Weights of a small sound classifier: 12500 steps, trained on acted Russian speech (Dusha).
Rows from block 7, named by matrix and row number. Rows with one number belong to one channel. Each number is 200 + 40 x the weight over the matrix's rms, rounded and kept within 0 to 999. All counts start at 0.
# filt: filter width-5 conv, dilation 4 (model.blocks.7.filt.weight, 192x192x5), inputs 88-95, a 5 kernel for each
# gate: gate width-5 conv, dilation 4 (model.blocks.7.gate.weight, 192x192x5), inputs 88-95, a 5 kernel for each
filt.69,179,217,196,170,152,163,222,181,175,190,132,235,215,237,216,182,154,170,169,205,219,186,121,222,170,190,146,223,189,215,175,277,175,142,194,113,174,186,205,150
gate.69,204,151,188,208,165,227,174,147,208,198,220,224,207,178,199,129,218,199,240,197,218,215,250,247,116,206,272,225,247,211,206,186,242,220,272,209,83,132,130,198
filt.70,158,180,179,206,277,196,184,86,153,297,235,193,239,133,142,234,199,192,229,167,204,157,302,136,213,240,165,230,190,228,184,86,203,250,245,199,254,216,208,204
gate.70,200,250,211,191,224,231,160,242,117,172,238,167,208,194,203,251,216,201,273,181,253,216,129,160,206,218,228,159,232,198,251,217,183,208,114,200,180,233,193,143
filt.71,242,145,232,153,169,229,190,153,245,249,186,177,159,226,243,181,217,212,227,190,199,163,224,240,262,150,157,90,189,177,169,173,203,281,257,261,166,171,195,149
gate.71,137,202,185,181,240,213,209,125,183,244,266,278,240,189,200,208,295,262,225,241,164,240,197,191,195,240,137,176,215,206,181,207,173,167,139,265,146,161,248,201
filt.72,180,201,233,165,203,231,176,212,100,106,178,145,183,167,212,227,127,200,264,156,144,219,179,267,157,238,213,206,257,275,232,183,225,328,192,111,165,221,133,245
gate.72,235,213,177,204,233,221,186,195,217,174,262,221,176,224,134,185,258,212,168,178,172,238,214,170,228,232,186,269,195,205,175,136,267,173,238,188,290,274,146,193
filt.73,190,127,199,235,241,181,208,214,211,233,253,185,235,142,190,111,232,178,113,193,231,292,232,271,223,220,209,187,211,150,277,198,215,201,254,185,258,187,173,183
gate.73,215,62,289,260,194,210,191,178,218,191,253,255,174,208,153,123,218,183,249,214,213,212,162,266,222,233,205,203,176,181,126,221,164,281,156,219,199,138,170,265
filt.74,259,165,251,210,174,223,233,147,246,226,157,187,224,206,153,197,170,172,194,246,221,169,243,205,227,160,189,201,260,173,166,205,225,264,217,131,124,131,146,179
gate.74,220,198,170,216,216,287,196,245,219,228,197,236,259,194,176,212,128,195,240,139,254,182,229,225,249,266,190,201,204,191,209,192,204,212,145,224,217,178,261,233
filt.75,183,149,232,219,130,171,202,203,125,157,182,198,184,165,220,282,274,179,198,231,225,244,236,139,237,226,188,126,198,169,214,155,177,197,188,246,279,239,233,209
gate.75,194,190,180,149,256,288,269,227,185,171,162,242,210,198,198,192,176,237,164,259,172,224,182,221,243,202,208,212,112,241,209,218,266,231,208,258,179,287,259,199
filt.76,207,166,161,253,190,197,278,138,171,274,268,193,207,179,227,230,163,120,274,229,161,177,188,185,194,222,211,192,106,196,210,198,225,153,296,163,254,186,164,167
gate.76,207,196,215,200,192,213,186,203,161,206,279,214,227,277,227,250,188,166,205,182,172,213,188,236,185,226,173,197,232,149,137,104,162,167,204,223,177,253,233,163
filt.77,153,245,217,223,261,184,206,125,195,234,204,206,172,169,180,239,220,146,230,190,167,143,267,124,184,148,208,190,245,217,269,236,166,191,188,216,167,123,153,193
gate.77,219,239,215,254,242,237,251,250,274,204,223,243,228,205,184,236,217,239,151,206,186,170,215,256,178,235,234,220,170,293,148,204,195,118,175,217,184,204,270,272
filt.78,283,209,294,256,180,193,154,219,202,227,158,165,161,140,203,189,135,187,239,224,179,209,230,220,230,233,219,182,210,192,159,156,183,234,187,180,129,219,204,205
gate.78,176,223,282,205,270,156,162,155,199,213,176,224,252,156,222,162,158,293,188,187,187,243,244,191,196,204,253,250,142,187,183,86,133,163,176,220,165,240,234,211
filt.79,159,267,171,217,241,261,205,155,157,236,166,218,173,165,239,155,212,248,205,198,172,207,234,229,208,185,173,205,175,183,206,137,220,156,234,172,262,212,266,199
gate.79,183,212,211,199,272,234,209,144,182,210,161,203,185,214,237,214,225,207,207,234,202,141,242,179,190,215,135,239,207,188,151,165,231,214,152,254,225,175,171,184
filt.80,261,93,211,216,151,270,226,242,251,211,181,161,178,234,140,153,101,191,193,296,188,202,235,204,200,216,185,312,147,233,206,199,209,214,269,157,195,165,132,173
gate.80,167,170,236,169,276,248,149,119,165,227,291,207,155,202,184,218,203,197,239,180,140,206,166,240,278,215,190,207,196,235,231,211,191,242,240,182,170,211,233,245
filt.81,233,214,221,247,251,144,253,246,165,162,133,219,140,209,190,235,268,199,198,224,181,217,221,263,197,155,231,191,141,212,186,234,153,160,190,231,194,169,172,130
gate.81,156,151,195,191,200,192,163,199,203,180,219,208,191,191,160,265,155,151,119,248,211,234,214,257,220,197,179,228,133,99,221,223,262,162,186,220,233,266,227,197
filt.82,192,214,210,177,234,189,153,166,243,206,182,307,311,202,180,190,192,171,188,178,215,208,202,230,226,217,243,178,164,164,169,254,230,204,73,200,232,193,157,155
gate.82,200,142,201,199,213,136,205,206,206,234,153,231,203,184,202,135,136,181,206,225,209,121,284,288,176,198,160,179,184,166,218,153,181,193,241,223,235,237,171,194
filt.83,223,206,228,319,221,195,218,187,342,234,237,202,151,210,159,204,181,168,141,221,244,260,125,169,256,222,175,141,195,147,185,137,90,209,197,245,194,161,199,258
gate.83,192,272,116,173,195,215,159,187,203,208,171,203,146,148,188,205,154,176,230,211,258,200,260,258,188,173,226,160,264,118,165,198,178,170,251,233,178,212,242,182
filt.84,277,195,269,221,259,198,184,141,153,167,205,196,186,193,190,256,219,222,194,231,190,272,185,201,258,158,225,183,241,255,122,233,152,266,134,176,127,226,181,181
gate.84,255,222,184,198,250,96,245,148,240,231,204,148,188,171,282,173,262,141,190,154,271,208,155,244,179,201,209,189,187,238,201,186,160,174,240,169,256,169,181,188
filt.85,199,217,304,179,157,184,214,148,149,94,311,179,208,151,155,221,178,174,258,165,148,162,171,218,214,183,172,234,207,169,322,254,200,207,234,124,171,168,247,242
gate.85,201,242,146,210,195,185,157,249,181,230,233,206,200,212,204,188,155,218,185,155,254,166,241,151,181,216,258,192,216,176,185,234,199,207,122,258,241,207,238,154