python train.py --arch="wavenet" --model="sound classifier" --dataset="acted Russian speech (Dusha)" --train_examples=26041 --gain_aug_db=10 --noise_aug=0.002 --n_mels=40 --hop_length=160 --input="log_mel" --spec_augment=false --win_length=512 --targets=["emotion"] --num_classes=4 --norm="batchnorm" --depths=[12] --kernel_size=5 --stem="single" --widths=[192] --loss="cross_entropy" --init="lecun_normal" --residual_init="zero_last" --optimizer="muon" --muon_scale="original" --lr=0.016 --momentum=0.98 --nesterov=true --orthogonalizer="newton_schulz_5" --adamw_lr_other_params=0.001 --grad_clip=3.0 --steps=12500 --batch_size=256 --epochs=122.9 --lr_schedule="cosine" --final_lr_fraction=0.05 --warmup_steps=370 --weight_decay=0.04 --adamw_weight_decay_other_params=0.01
Rows from block 3 of a small sound classifier, named by matrix and row number. Rows with one number belong to one channel. Each number is 50 + 12 x the weight over its row's rms, rounded and kept within 0 to 99. All counts start at 0. After the name is the row's rms in percent of the matrix's.
After each channel's rows are labels from the 100 clips, of 14848, where the channel reaches its largest size: "loudest band" is the band of the loudest frequency at the time of the peak. Only what is clearly more common there than usual is listed. The data: acted Russian speech (Dusha). In brackets: how many of the 100, against the usual share in percent.
# filt: filter width-5 conv, dilation 8 (model.blocks.3.filt.weight, 192x192x5, each kernel summed), inputs 144-191
# gate: gate width-5 conv, dilation 8 (model.blocks.3.gate.weight, 192x192x5, each kernel summed), inputs 144-191
# out: residual pointwise conv (model.blocks.3.out.weight, 192x192x1, transposed), outputs 144-191

filt.89 091:42 54 27 41 41 53 59 34 55 56 46 33 60 52 45 46 43 44 46 57 42 50 52 60 47 50 55 55 33 46 71 72 42 60 47 55 45 55 24 35 36 33 65 43 50 43 63 39
gate.89 099:41 27 43 36 58 43 47 48 62 57 75 57 29 44 51 63 72 61 39 37 43 56 45 45 54 31 54 58 54 62 40 43 51 50 63 55 41 60 50 42 46 52 48 53 40 35 22 53
out.89 096:45 33 54 36 65 65 53 64 41 42 61 50 58 30 45 64 43 46 42 55 46 68 60 56 51 48 44 70 40 22 31 39 40 53 34 63 61 41 62 39 54 43 20 48 33 72 50 51
loudest band: 4000 to 8000 Hz (33 vs 7.7)

filt.56 096:43 47 67 67 37 50 74 61 36 40 63 53 49 40 44 65 43 51 77 55 53 47 49 67 41 61 55 41 53 63 40 41 52 73 51 76 52 62 42 44 37 33 47 49 56 55 47 85
gate.56 104:47 46 87 77 50 46 52 33 52 65 51 39 47 41 28 54 52 36 59 70 28 57 48 66 54 40 61 74 50 48 51 49 53 42 55 52 37 46 40 45 67 61 53 62 41 36 55 54
out.56 100:53 56 53 41 42 72 24 50 55 56 42 38 57 53 40 31 54 74 54 49 45 37 61 43 54 46 64 42 27 46 51 48 34 61 56 43 41 36 75 50 38 59 48 63 51 31 71 51
loudest band: 4000 to 8000 Hz (28 vs 7.7)

filt.109 110:40 54 51 64 47 43 44 32 45 40 56 62 57 48 54 53 42 63 64 40 33 68 32 51 44 48 61 52 52 41 59 62 45 57 63 54 48 51 49 31 57 51 50 65 61 49 63 56
gate.109 096:59 70 65 68 61 28 74 42 33 63 35 37 55 45 72 55 74 68 43 52 56 59 50 68 75 38 46 61 42 41 50 37 35 47 35 49 40 51 61 53 41 60 37 46 58 64 39 32
out.109 100:63 55 64 52 37 48 72 50 52 57 51 37 61 52 46 49 60 65 59 58 48 62 48 41 34 49 56 61 64 48 47 45 67 48 53 45 37 58 47 41 46 64 43 64 76 52 57 61
loudest band: 250 to 500 Hz (44 vs 20.9)

filt.150 110:31 49 58 29 37 47 42 68 60 31 39 45 46 47 55 56 58 66 58 78 57 47 60 57 61 49 40 52 44 28 43 44 67 57 51 51 47 44 70 57 70 40 66 57 38 41 51 40
gate.150 100:47 62 48 56 36 38 32 36 31 61 51 67 74 57 35 42 51 75 52 46 27 46 54 50 55 49 43 52 56 29 46 46 54 50 47 39 53 44 58 42 46 38 43 49 44 54 42 56
out.150 096:75 68 62 54 49 53 54 36 58 41 51 30 57 43 34 43 28 23 56 36 61 49 37 69 57 53 31 58 45 40 56 54 56 56 71 56 25 41 58 68 35 33 23 47 57 61 28 33
loudest band: 250 to 500 Hz (42 vs 20.9)

filt.26 103:44 61 37 59 42 55 32 38 44 54 17 22 54 41 44 38 61 48 56 43 56 57 74 56 45 77 54 52 54 53 59 28 64 43 42 50 51 60 57 53 68 51 36 37 49 38 62 45
gate.26 111:42 63 52 60 47 55 28 70 48 46 57 66 59 45 56 44 50 67 35 61 52 67 47 45 50 55 45 41 60 35 49 55 60 35 35 53 35 46 56 59 42 53 52 48 30 69 53 49
out.26 095:50 54 47 54 43 51 33 59 37 55 74 47 48 83 52 40 64 53 69 43 52 44 52 51 42 54 56 46 44 56 23 46 59 49 49 16 56 36 34 25 45 56 30 49 44 58 55 31
loudest band: 4000 to 8000 Hz (30 vs 7.7)

filt.36 104:52 49 42 53 66 54 43 71 43 69 70 54 38 51 47 51 38 53 88 61 50 55 36 46 51 46 50 63 57 63 70 49 43 53 55 41 49 44 55 35 84 57 41 54 55 26 61 43
gate.36 107:50 44 68 53 59 43 57 54 38 50 34 35 40 45 38 56 47 48 27 64 39 46 57 48 52 38 46 40 47 43 49 38 62 33 60 72 53 59 43 29 53 51 65 47 43 56 49 35
out.36 096:42 57 56 62 54 54 45 56 55 56 46 43 68 38 28 37 48 56 58 49 67 59 57 54 57 54 51 55 49 66 47 57 68 47 59 61 43 74 52 52 60 42 50 39 47 46 54 68
loudest band: 4000 to 8000 Hz (31 vs 7.7)

filt.25 092:67 71 41 50 37 33 32 46 45 61 47 58 77 36 57 70 62 51 36 80 45 56 60 63 47 47 46 63 52 46 65 48 47 60 41 44 49 43 37 60 48 47 39 62 45 68 47 53
gate.25 105:64 69 50 45 56 35 54 18 48 56 54 15 61 55 49 67 43 39 61 37 52 31 59 55 64 58 59 56 31 56 41 67 40 44 36 53 55 34 52 58 61 72 42 57 62 50 49 63
out.25 094:42 59 55 31 48 56 60 70 44 39 52 39 38 67 46 46 55 44 54 57 31 46 49 74 65 45 70 31 49 49 23 50 48 48 42 55 43 68 52 53 49 69 39 40 65 40 49 48
loudest band: 250 to 500 Hz (45 vs 20.9)

filt.63 104:49 46 72 38 27 63 45 39 60 46 75 36 52 82 48 62 49 86 54 42 35 54 52 52 49 51 48 62 64 53 76 44 41 59 39 41 41 56 34 56 52 52 44 46 51 51 56 56
gate.63 092:60 55 35 65 63 42 57 39 65 45 58 34 39 49 37 57 50 53 40 50 53 26 72 41 60 19 77 54 42 50 64 41 38 31 47 42 40 34 59 51 53 53 46 51 62 54 41 49
out.63 094:46 54 55 61 73 53 54 32 28 53 55 61 30 35 72 57 70 40 18 38 48 53 45 51 35 48 74 55 65 39 42 54 37 38 52 63 73 60 55 31 65 52 39 68 52 52 76 59
loudest band: 250 to 500 Hz (49 vs 20.9)

filt.87 093:53 45 57 57 40 60 51 66 28 56 55 48 48 47 40 68 39 74 75 71 40 45 64 34 52 70 45 34 35 54 44 56 48 55 59 40 54 55 86 50 60 54 45 47 46 38 53 53
gate.87 096:48 45 55 55 73 63 34 56 33 46 39 56 61 54 47 46 70 60 65 43 64 40 47 47 44 44 46 38 50 58 53 53 44 41 46 53 41 53 50 47 57 59 32 45 41 52 43 34
out.87 104:54 44 44 52 73 51 50 44 32 36 52 60 59 69 60 30 38 30 21 61 60 45 52 71 37 62 46 47 57 37 49 69 25 64 49 46 50 44 45 48 60 41 39 61 45 63 49 54
loudest band: 4000 to 8000 Hz (26 vs 7.7)

filt.148 105:58 61 52 41 31 58 35 55 57 44 43 46 26 30 46 47 43 59 60 17 62 52 58 54 46 56 38 40 40 40 56 48 59 43 63 41 53 57 56 75 37 46 34 41 52 57 48 58
gate.148 096:45 44 76 26 63 33 54 38 77 40 52 56 48 71 38 40 64 43 46 90 44 41 51 49 52 39 62 41 51 39 52 36 29 49 43 39 51 29 70 58 65 55 57 60 56 50 55 58
out.148 095:32 54 52 41 37 66 45 31 39 78 42 62 39 51 44 38 52 58 48 35 66 48 39 59 50 48 59 65 28 44 43 49 65 54 67 47 36 43 40 40 67 40 56 56 53 62 69 50
loudest band: 4000 to 8000 Hz (33 vs 7.7)

filt.68 103:55 44 68 44 32 39 70 51 40 33 56 60 54 47 44 42 53 41 39 44 44 51 46 43 45 51 63 60 36 60 57 56 50 33 46 52 40 33 56 45 62 62 58 45 51 67 50 45
gate.68 102:53 52 70 27 37 56 51 65 81 46 53 49 48 37 49 44 43 51 55 36 55 58 46 34 61 61 42 55 43 66 28 56 51 51 60 42 35 64 48 67 54 51 56 43 49 38 44 26
out.68 093:52 42 40 44 64 49 60 60 43 60 70 60 68 40 34 64 53 44 35 70 39 27 51 40 57 36 43 32 54 40 48 63 29 49 51 55 52 31 62 63 50 19 29 62 52 38 34 77
loudest band: 4000 to 8000 Hz (27 vs 7.7)

filt.45 099:58 55 61 50 51 51 38 49 59 58 76 56 47 41 47 63 53 53 57 37 44 59 44 46 54 51 46 59 42 50 64 52 59 61 55 42 54 58 69 64 76 68 65 33 49 40 46 53
gate.45 102:61 60 51 51 55 46 49 38 50 56 27 31 49 50 41 63 65 44 53 59 46 37 69 47 50 43 68 70 44 54 36 41 45 79 61 65 55 39 41 48 65 45 42 53 33 55 47 49
out.45 098:41 32 67 57 56 58 45 50 48 42 37 34 64 39 55 42 47 47 44 55 69 47 48 48 40 39 62 44 57 66 44 73 62 68 42 65 47 44 33 45 60 41 35 43 53 43 52 33
loudest band: 500 to 1000 Hz (26 vs 8.1)

filt.161 106:55 36 75 51 32 57 75 42 40 44 54 53 45 48 43 41 59 43 72 47 73 57 71 60 36 53 41 70 58 53 50 43 54 62 62 53 49 39 44 28 68 49 57 59 72 45 40 67
gate.161 091:43 49 58 46 56 47 63 52 45 58 48 38 42 59 31 63 49 37 61 39 59 33 52 42 49 39 45 49 35 54 35 45 47 28 62 67 36 27 37 69 47 62 36 76 49 43 43 59
out.161 098:47 50 56 57 64 47 33 62 74 54 39 60 55 39 48 39 52 66 45 02 48 48 36 45 51 45 50 59 38 52 52 66 42 55 51 45 44 41 47 44 47 62 18 37 59 56 62 42
loudest band: 4000 to 8000 Hz (45 vs 7.7)

filt.31 100:67 48 54 40 52 49 49 31 45 58 77 51 64 58 67 46 51 42 57 44 56 37 59 47 51 49 70 48 58 57 33 30 29 40 27 45 52 58 42 54 73 59 51 61 59 28 59 64
gate.31 097:47 62 57 45 56 57 52 39 36 56 52 64 67 35 46 59 60 77 61 47 36 69 51 53 69 40 66 56 54 66 28 54 34 43 38 36 61 23 53 49 50 53 49 56 49 51 55 37
out.31 106:46 55 67 77 53 26 51 51 52 45 39 63 52 61 39 57 52 58 56 39 50 54 49 48 71 51 40 62 32 56 51 40 56 56 36 64 65 51 45 54 47 56 61 27 64 39 49 63
loudest band: 250 to 500 Hz (42 vs 20.9)

filt.180 096:51 46 37 53 41 44 28 40 68 46 51 40 50 67 73 54 53 42 42 68 57 43 55 40 45 39 45 32 48 55 46 39 47 61 53 28 48 55 65 51 57 73 58 53 23 60 50 38
gate.180 095:38 57 56 36 72 49 34 48 57 56 20 57 73 60 29 68 49 51 43 46 57 64 58 59 51 44 49 37 55 47 32 50 58 30 66 45 44 22 61 28 47 41 59 43 51 41 49 61
out.180 103:43 61 45 49 62 31 47 43 60 34 46 36 35 34 56 48 49 50 51 43 59 67 41 55 22 58 64 35 46 57 47 86 44 59 28 57 52 61 30 77 47 45 45 47 73 61 54 41
loudest band: 4000 to 8000 Hz (27 vs 7.7)

filt.112 091:55 65 56 67 39 38 38 63 41 42 42 36 48 47 34 38 63 63 54 48 62 35 56 64 45 50 61 56 52 54 59 61 24 69 51 59 40 54 58 37 56 57 45 56 57 54 65 56
gate.112 098:55 49 68 49 66 33 75 51 58 77 53 43 59 65 36 53 46 51 84 67 26 41 46 49 47 38 44 48 31 55 43 61 41 29 61 50 51 59 51 37 62 61 59 55 58 25 65 66
out.112 094:35 37 53 53 47 59 52 70 53 45 41 32 41 48 51 30 53 93 66 70 32 48 37 37 61 36 61 51 48 50 59 67 67 46 62 52 45 40 51 44 40 36 50 60 28 54 45 44
loudest band: 500 to 1000 Hz (25 vs 8.1)

filt.65 090:63 65 46 69 63 35 61 46 25 53 57 57 48 69 45 48 40 55 50 40 35 60 38 46 49 32 61 62 48 63 52 77 40 35 35 46 40 48 55 58 62 56 62 30 81 61 51 56
gate.65 105:43 53 56 60 42 39 54 37 67 56 61 62 70 54 44 57 54 76 52 70 53 46 39 44 58 62 59 46 47 40 42 35 47 43 46 27 57 27 54 41 53 53 36 52 66 56 56 59
out.65 103:71 41 46 66 48 55 37 57 60 32 80 57 53 84 33 57 56 58 50 60 50 50 53 51 69 40 65 36 68 47 57 48 41 42 39 47 66 81 34 35 56 58 73 65 40 33 69 25
loudest band: 4000 to 8000 Hz (45 vs 7.7)