{"arch": "wavenet", "model": "sound classifier", "dataset": "acted Russian speech (Dusha)", "train_examples": 26041, "gain_aug_db": 10, "noise_aug": 0.002, "n_mels": 40, "hop_length": 160, "input": "log_mel", "spec_augment": false, "win_length": 512, "targets": ["emotion"], "num_classes": 4, "norm": "batchnorm", "depths": [12], "kernel_size": 5, "stem": "single", "widths": [192], "loss": "cross_entropy", "init": "lecun_normal", "residual_init": "zero_last", "optimizer": "muon", "muon_scale": "original", "lr": 0.016, "momentum": 0.98, "nesterov": true, "orthogonalizer": "newton_schulz_5", "adamw_lr_other_params": 0.001, "grad_clip": 3.0, "steps": 12500, "batch_size": 256, "epochs": 122.9, "lr_schedule": "cosine", "final_lr_fraction": 0.05, "warmup_steps": 370, "weight_decay": 0.04, "adamw_weight_decay_other_params": 0.01}
Rows from block 4 of a small sound classifier, named by matrix and row number. Rows with one number belong to one channel. Each number is 500 + 40 x the weight over its row's rms, rounded and kept within 0 to 999. All counts start at 0. Numbers have three digits each.
After each channel's rows are labels from the 100 clips, of 14848, where the channel reaches its largest size: "loudest" is the band of the loudest frequency at the time of the peak. Only what is clearly more common there than usual is listed. The data: acted Russian speech (Dusha). In brackets: how many of the 100.
# filt: filter width-5 conv, dilation 16 (model.blocks.4.filt.weight, 192x192x5, each kernel summed), inputs 128-191
# gate: gate width-5 conv, dilation 16 (model.blocks.4.gate.weight, 192x192x5, each kernel summed), inputs 128-191
# out: residual pointwise conv (model.blocks.4.out.weight, 192x192x1, transposed), outputs 128-191

filt.1:487461487471439474463539457515495540483495541502458477551495520508519522503478510514472505527546459482479525513488510515486410493479588546468548500511528447475462551496504496498471512451562447
gate.1:578458517474498553486419482503536442475458553572461549438507507504533483486499511531523516460477493465390428530548557544486464445509488527474516564509476563394513524425474507475522520541488509
out.1:494490500502500466491525476417459457523478560537583551529458503507521508520467395501490477486555533511543488552519480469527477497574472498526457532524526459518492482527510551507510489457444444
loudest: 250 to 500 Hz (45)

filt.78:544456443432458453536571592462477492480514488466524444405516540557545514519495509467529432534531480479529463482486552530447477496521470565533497534482519491498513423519492528518423555491522511
gate.78:565563512525465537479529543486538529539528513497529498475571556421528493496465430514502524461468540474462457467458516560430567542550452542479499519533507465411508512509522500535435483503589498
out.78:526461517506498554509496467529520500534494509488489536489538541487522534433457491522453458492483566401516481460470504562593550505542488453501548484459489509484535501421472486482510408514490574
loudest: 250 to 500 Hz (51)

filt.111:534478540447524462527533476524499521467485536484550567498490502508444442468530518554552529474477510510429524463495485564551474442541442523520514473501471555411492479475525451507500497546522429
gate.111:526548502470507439422430581492494556519503548508519476503516589513461544523523493553486529545507509473457540447520494492544501515473432570410545533554538494489518522472456503417498472511526481
out.111:471467597481487539494449472510534509467433525469510437520469521545528575492478525561463468508522462489437532493498447520510447459474552551567563518445555505502539541473485507410474526504486519
loudest: 250 to 500 Hz (50)

filt.39:512538506447487475550583450500527461523477481499494455511536548434485508520470527474501535549524526532432427545517557454538466459411554521496518472490482440485532583484541502504518518360546514
gate.39:525447532510464504494523503433499524533507481515451487529560577448556504512500482518542512551477472518427563475524474518381503496495453520448540461508466529519454526534450497417546551535565476
out.39:509464496544494459473521442497525438591546558581530536507445498556514497620498483476455516517459479534528505487515502463467469471581501496466507453525498448499539509532474491516408461529497504
loudest: 250 to 500 Hz (42)

filt.172:476411504590536534484517482513426490558504550447493463476433538473532491526496490595468467541528420482436583478488458448524463540546497438451499508503446513485573483497544462526504500531513473
gate.172:580482557423470611510579483428495474496516532527503552414451528572478498472518478502504471515489532488491468545518437524497489553468467428512468496570532521441470518514410528447501529485496466
out.172:498486491520506454539524550510482482501460539484497526453491551481457492503574495462449439485512521509505515414494475481436544429472480521509468508423471551442544445523453481496455498471451477
loudest: 250 to 500 Hz (42)

filt.26:506478440462458482488485485456482431418418503507503563505540482480451460518491519440387477522483531490521442496520527535421479485509471527575498569516588433466475449503575515473541522542557524
gate.26:471491544503365524413451475472490477525566501470458511535420473551503506528536523440461457470450442481499463529529477456481494463442438581519487487468519566521534485448497555520491533445509532
out.26:506551540466487515569541559498439478548541470467447556412490524487518537500471610480485447442498555485501523527556534530480487481543435577475478452492471551529474542499468516472514449461467550
loudest: 4000 to 8000 Hz (29)

filt.18:520501544492453540510515455442484560438442507460459507467487450510559475471576558443515521549528516475556455502475498526565494559457559537489514478490482523441502487482477485454481505523542503
gate.18:427473483500491539473457426496463442552532517504581454569452547436472478481433525455495461481503490458457495450487491521564487496455471494476552500433472535503556499510468508497540464498430513
out.18:499437492539565490451498522554508456433485606575519475432483420499525511430512487467569551477490450479483445461519472484502478489541488540490478527487464415489529502513538568523511517539447512
loudest: 4000 to 8000 Hz (39)

filt.40:439544449539529525480555463553512587475520543466553465481463499528459535530526539585476481481613519458557533515462561477517539452497459554510450461469474458483439483490530508527547509511438439
gate.40:491474474526485531504516519462509486413510496522470493503517512506553563496527543458561532518524510506489530474536468460522535438440566497456565532519438504574516536486536548413510483551568509
out.40:511467528463548443522504526532502521515525449460510469502498492411582530548515460483514488514489500473530477496483514479533575576441528551505462525485491472523492490539511495473550584518461456
loudest: 250 to 500 Hz (45)

filt.22:464412462532511535478465541450515496478456503500426434515462501500523541591511554480490448577456553497514491497559388465526503450506495515489504531427550520485535462471502537548547526484479435
gate.22:476474494483470566466437486499593551516459550466498462568438482518540477501540461424538509421523510460483475493507487468446511509566479561486487528544509499531538471514485525502511522472490469
out.22:489528527504501493451536485503493533507514475495547548485460476475494518519531564454501540555561544503530512489479522531532537459499470494461431515417483514430492486497451483495546519465512478
loudest: 4000 to 8000 Hz (27)

filt.34:486525509557490552558367499505503532485534472487469474560459482492467499520565435520495479527470456570499526493474524490582451492523457544413518459474565461502529495525470512523448569506443498
gate.34:476497500471474500399472527510567547477502502453497444505503500492479501471489546438480553502542530475567465461500532532463466490544511519468539477531488540482544421512523546513422489482563478
out.34:437475512502456463524559553554454460525497513459563558502497487486473530547552446498537496491464484503503466520519565501453469520567529531544504526513552461579515503484470565474532416448452513
loudest: 500 to 1000 Hz (26)

filt.117:482522498491454471545493493558508499528470487444519435553510508449513483490493498559538517581536531452514433566446469457442460440494470548473539498490467524506492492495482495523524444473510528
gate.117:489516467559430603553438526433561476488539453465477430514464494523513509527435519480543532419479502438470459487543473507463496495535511458438515457519479469509484584478469549608505547445471567
out.117:436489421459491427515507500521499524522489514460424543504435509403468521502473535472506526567487511470576552459519466529490459498496471458514481533440454512543444554558513516476525507537392563
loudest: 4000 to 8000 Hz (28)

filt.84:548548442488465490510523532464512449581542496495538494483524491496461504547488464477549513560488512491542537529374514525480471519534571510485579492497432470491515451503510550491492512558474484
gate.84:574550443579434493490481566472537461457514473495516455494552535469463476470498531521472542510478557518485446542496512476480481511419499464469527522489417421497448495476465479508518575462474566
out.84:487565518414529452517492627402563535571571491503478511511561456424478494492521498546471587460460411532464464454498503498501545501503499488535519486542440470446447474520516533477572518552543566
loudest: 250 to 500 Hz (52)

filt.181:531464496429538507499562540476470509597544432473430479436495562546542565543487449514512530487522571526508474595506433536420485527530453529420538496477457476495548513544548501543431524488553511
gate.181:479491523499583441472448543478460541463516418527486518477467526520547518496467483498465553509552540425466504517506490448446543568512543533452553550564481479475474495508493542510466523536602498
out.181:434488475476448429527470571466575535515494566519447465495448451465492523512445516404483534461466417545426531533497468537495477527499529460492486473448460492461559488522482504512450468484462568
loudest: 500 to 1000 Hz (26)

filt.164:523512533411470453529504542496456489527548513553499504531525454481449473416551445499532447482514464475556443517500503530524540523451443448508490505498558463478487483508511438544531544523561496
gate.164:473503561534489564476542586488499559569513494508519523487519583422569537476448450480523489487515501483530410488547509494466586540516488584421498493509466465374513464454502530422445494441518489
out.164:488515484460509426495455499525520489528471482487512523464428599482519467493422486493485550446477496503550465492535496481444432515565530548467493496453516590484497466455464463438481488497513507
loudest: 4000 to 8000 Hz (26)

filt.145:496527508523502434513536512465460508475507539544447505535481492501428490460514440574461500497517495455424517479476523590463488454485572495461503525513502539527470504504559492512505452478526435
gate.145:465534446483459580529555500477470436535568460478542493476533554495477496461477523450541498517520534445453464587508525473469443599505529461446527477509525483510448569453489523512456510385473605
out.145:536483502490545521448561497483542528502537514444498446564412471495512489509474520395541504524447519440489463498588457510512510495460548587493453491463526542459518461501532542462548541539504527
loudest: 500 to 1000 Hz (26)

filt.102:501541441486535494456540477479499483447559583521489516557413552509505473519428523446448476502499508499475510497516502511519568567466592463592524595489526557478505560448474458434486492531491556
gate.102:494478551428534554503406544462442485493461564554463466523460502539475498460494492578519518490510446475379439431516455472465536482498512489472517488436494566533544558436519499493445473427496500
out.102:510567478488580524496520463498472497509502455492449421483501472492467487517503492454488500567484498566561497437574438524503508517525469460479533551454524510436436498470555447473397501475530428
loudest: 500 to 1000 Hz (27)

filt.115:461449455515467510506449489501507468476503472486450485512548495524484468491462400522487528445495493589524511468525549465539518497461546526426450499481551514490560520431440530455460494478499498
gate.115:478497433447423560515480525490534445558498507467405518483442597504473551508534591504526490447521538464462507465525467487484445492489473603475539521568464533533496552489503558462474465453509534
out.115:478454460475528458623527502519476470479538513451497430431418424504491477553532517456528464548469596474495537555427523494482477513440540483495411513526472551459467521443496472494492508493438502
loudest: 500 to 1000 Hz (38)

filt.43:490504484457493481501614525539476506493482479477510538555513557448465488505530442473508486532454514521495540432514413554499477598558574497504499521469491451474554496469519521451480548497526513
gate.43:510459517479525513506474510476444500568526429506487494461493526482565560512483462454437486528493505446504586504578447546481494583473428418495509472473481582497518554447513482486538453472480503
out.43:511491512542521524538490493564537533475518502424569512524467469444442513515477599537519545511505454465532479520540539499450448481427553561478452449427548504609469456487502520500529457486497510
loudest: 250 to 500 Hz (50)

filt.82:530457523457527491502458509524425523568531550484496457457552512489531486446538563491542425504541430400500548485474558476525525444453487520497545442530473499468543415522483477402518517493503502
gate.82:602542511496513539520541572501553550586502482513509501471529489522493524562466532478477549507475526536447482466529456574528509467512536547428557487558518463567434569529557459504496507482498557
out.82:514486498474487549443482508515537507570515518485450435503489590482493522491462590457500504488504604565479466502412529485473509484536448552495495534571466485540487467433556515447612531524441494
loudest: 250 to 500 Hz (47)

filt.135:484535527456448566487539580594506556478579491479510457550501414552497510485418560519498443469436536497525533483533548455503518534473486464500520474495519459467519498495507461532530537564537432
gate.135:528537497448480557489577555418503591489533512451484533592471547514577509470479491559505476455484486535518463532510427571465500565530465466384534493509571479504433490485478468489488498458501492
out.135:469512471523575508490515448525449545555525451520440541527495450500525537528570485449525477516475530575468497521460434447593518455503527474508460525443547509497490505506521510441498474527590589
loudest: 4000 to 8000 Hz (34)

filt.94:538460486508494514463496528499555499526494463571482508516485542475532446555456487535536566484444521490515535543507529505481489526524472479470556505529553441527469515460494562470486476494498522
gate.94:529481482524542586479526483496508472441511510500533558502504497575514473561497484515567524538590502520428507533527559501513507492502499553454543500568525449470505548517505514452501476478549552
out.94:587519494473495487483444568515419496520587518497522512448468502520498482492525488479610492480483548486504526505495490535516449429487568523490565475525473473593550515511475468473544424448510429
loudest: 4000 to 8000 Hz (29)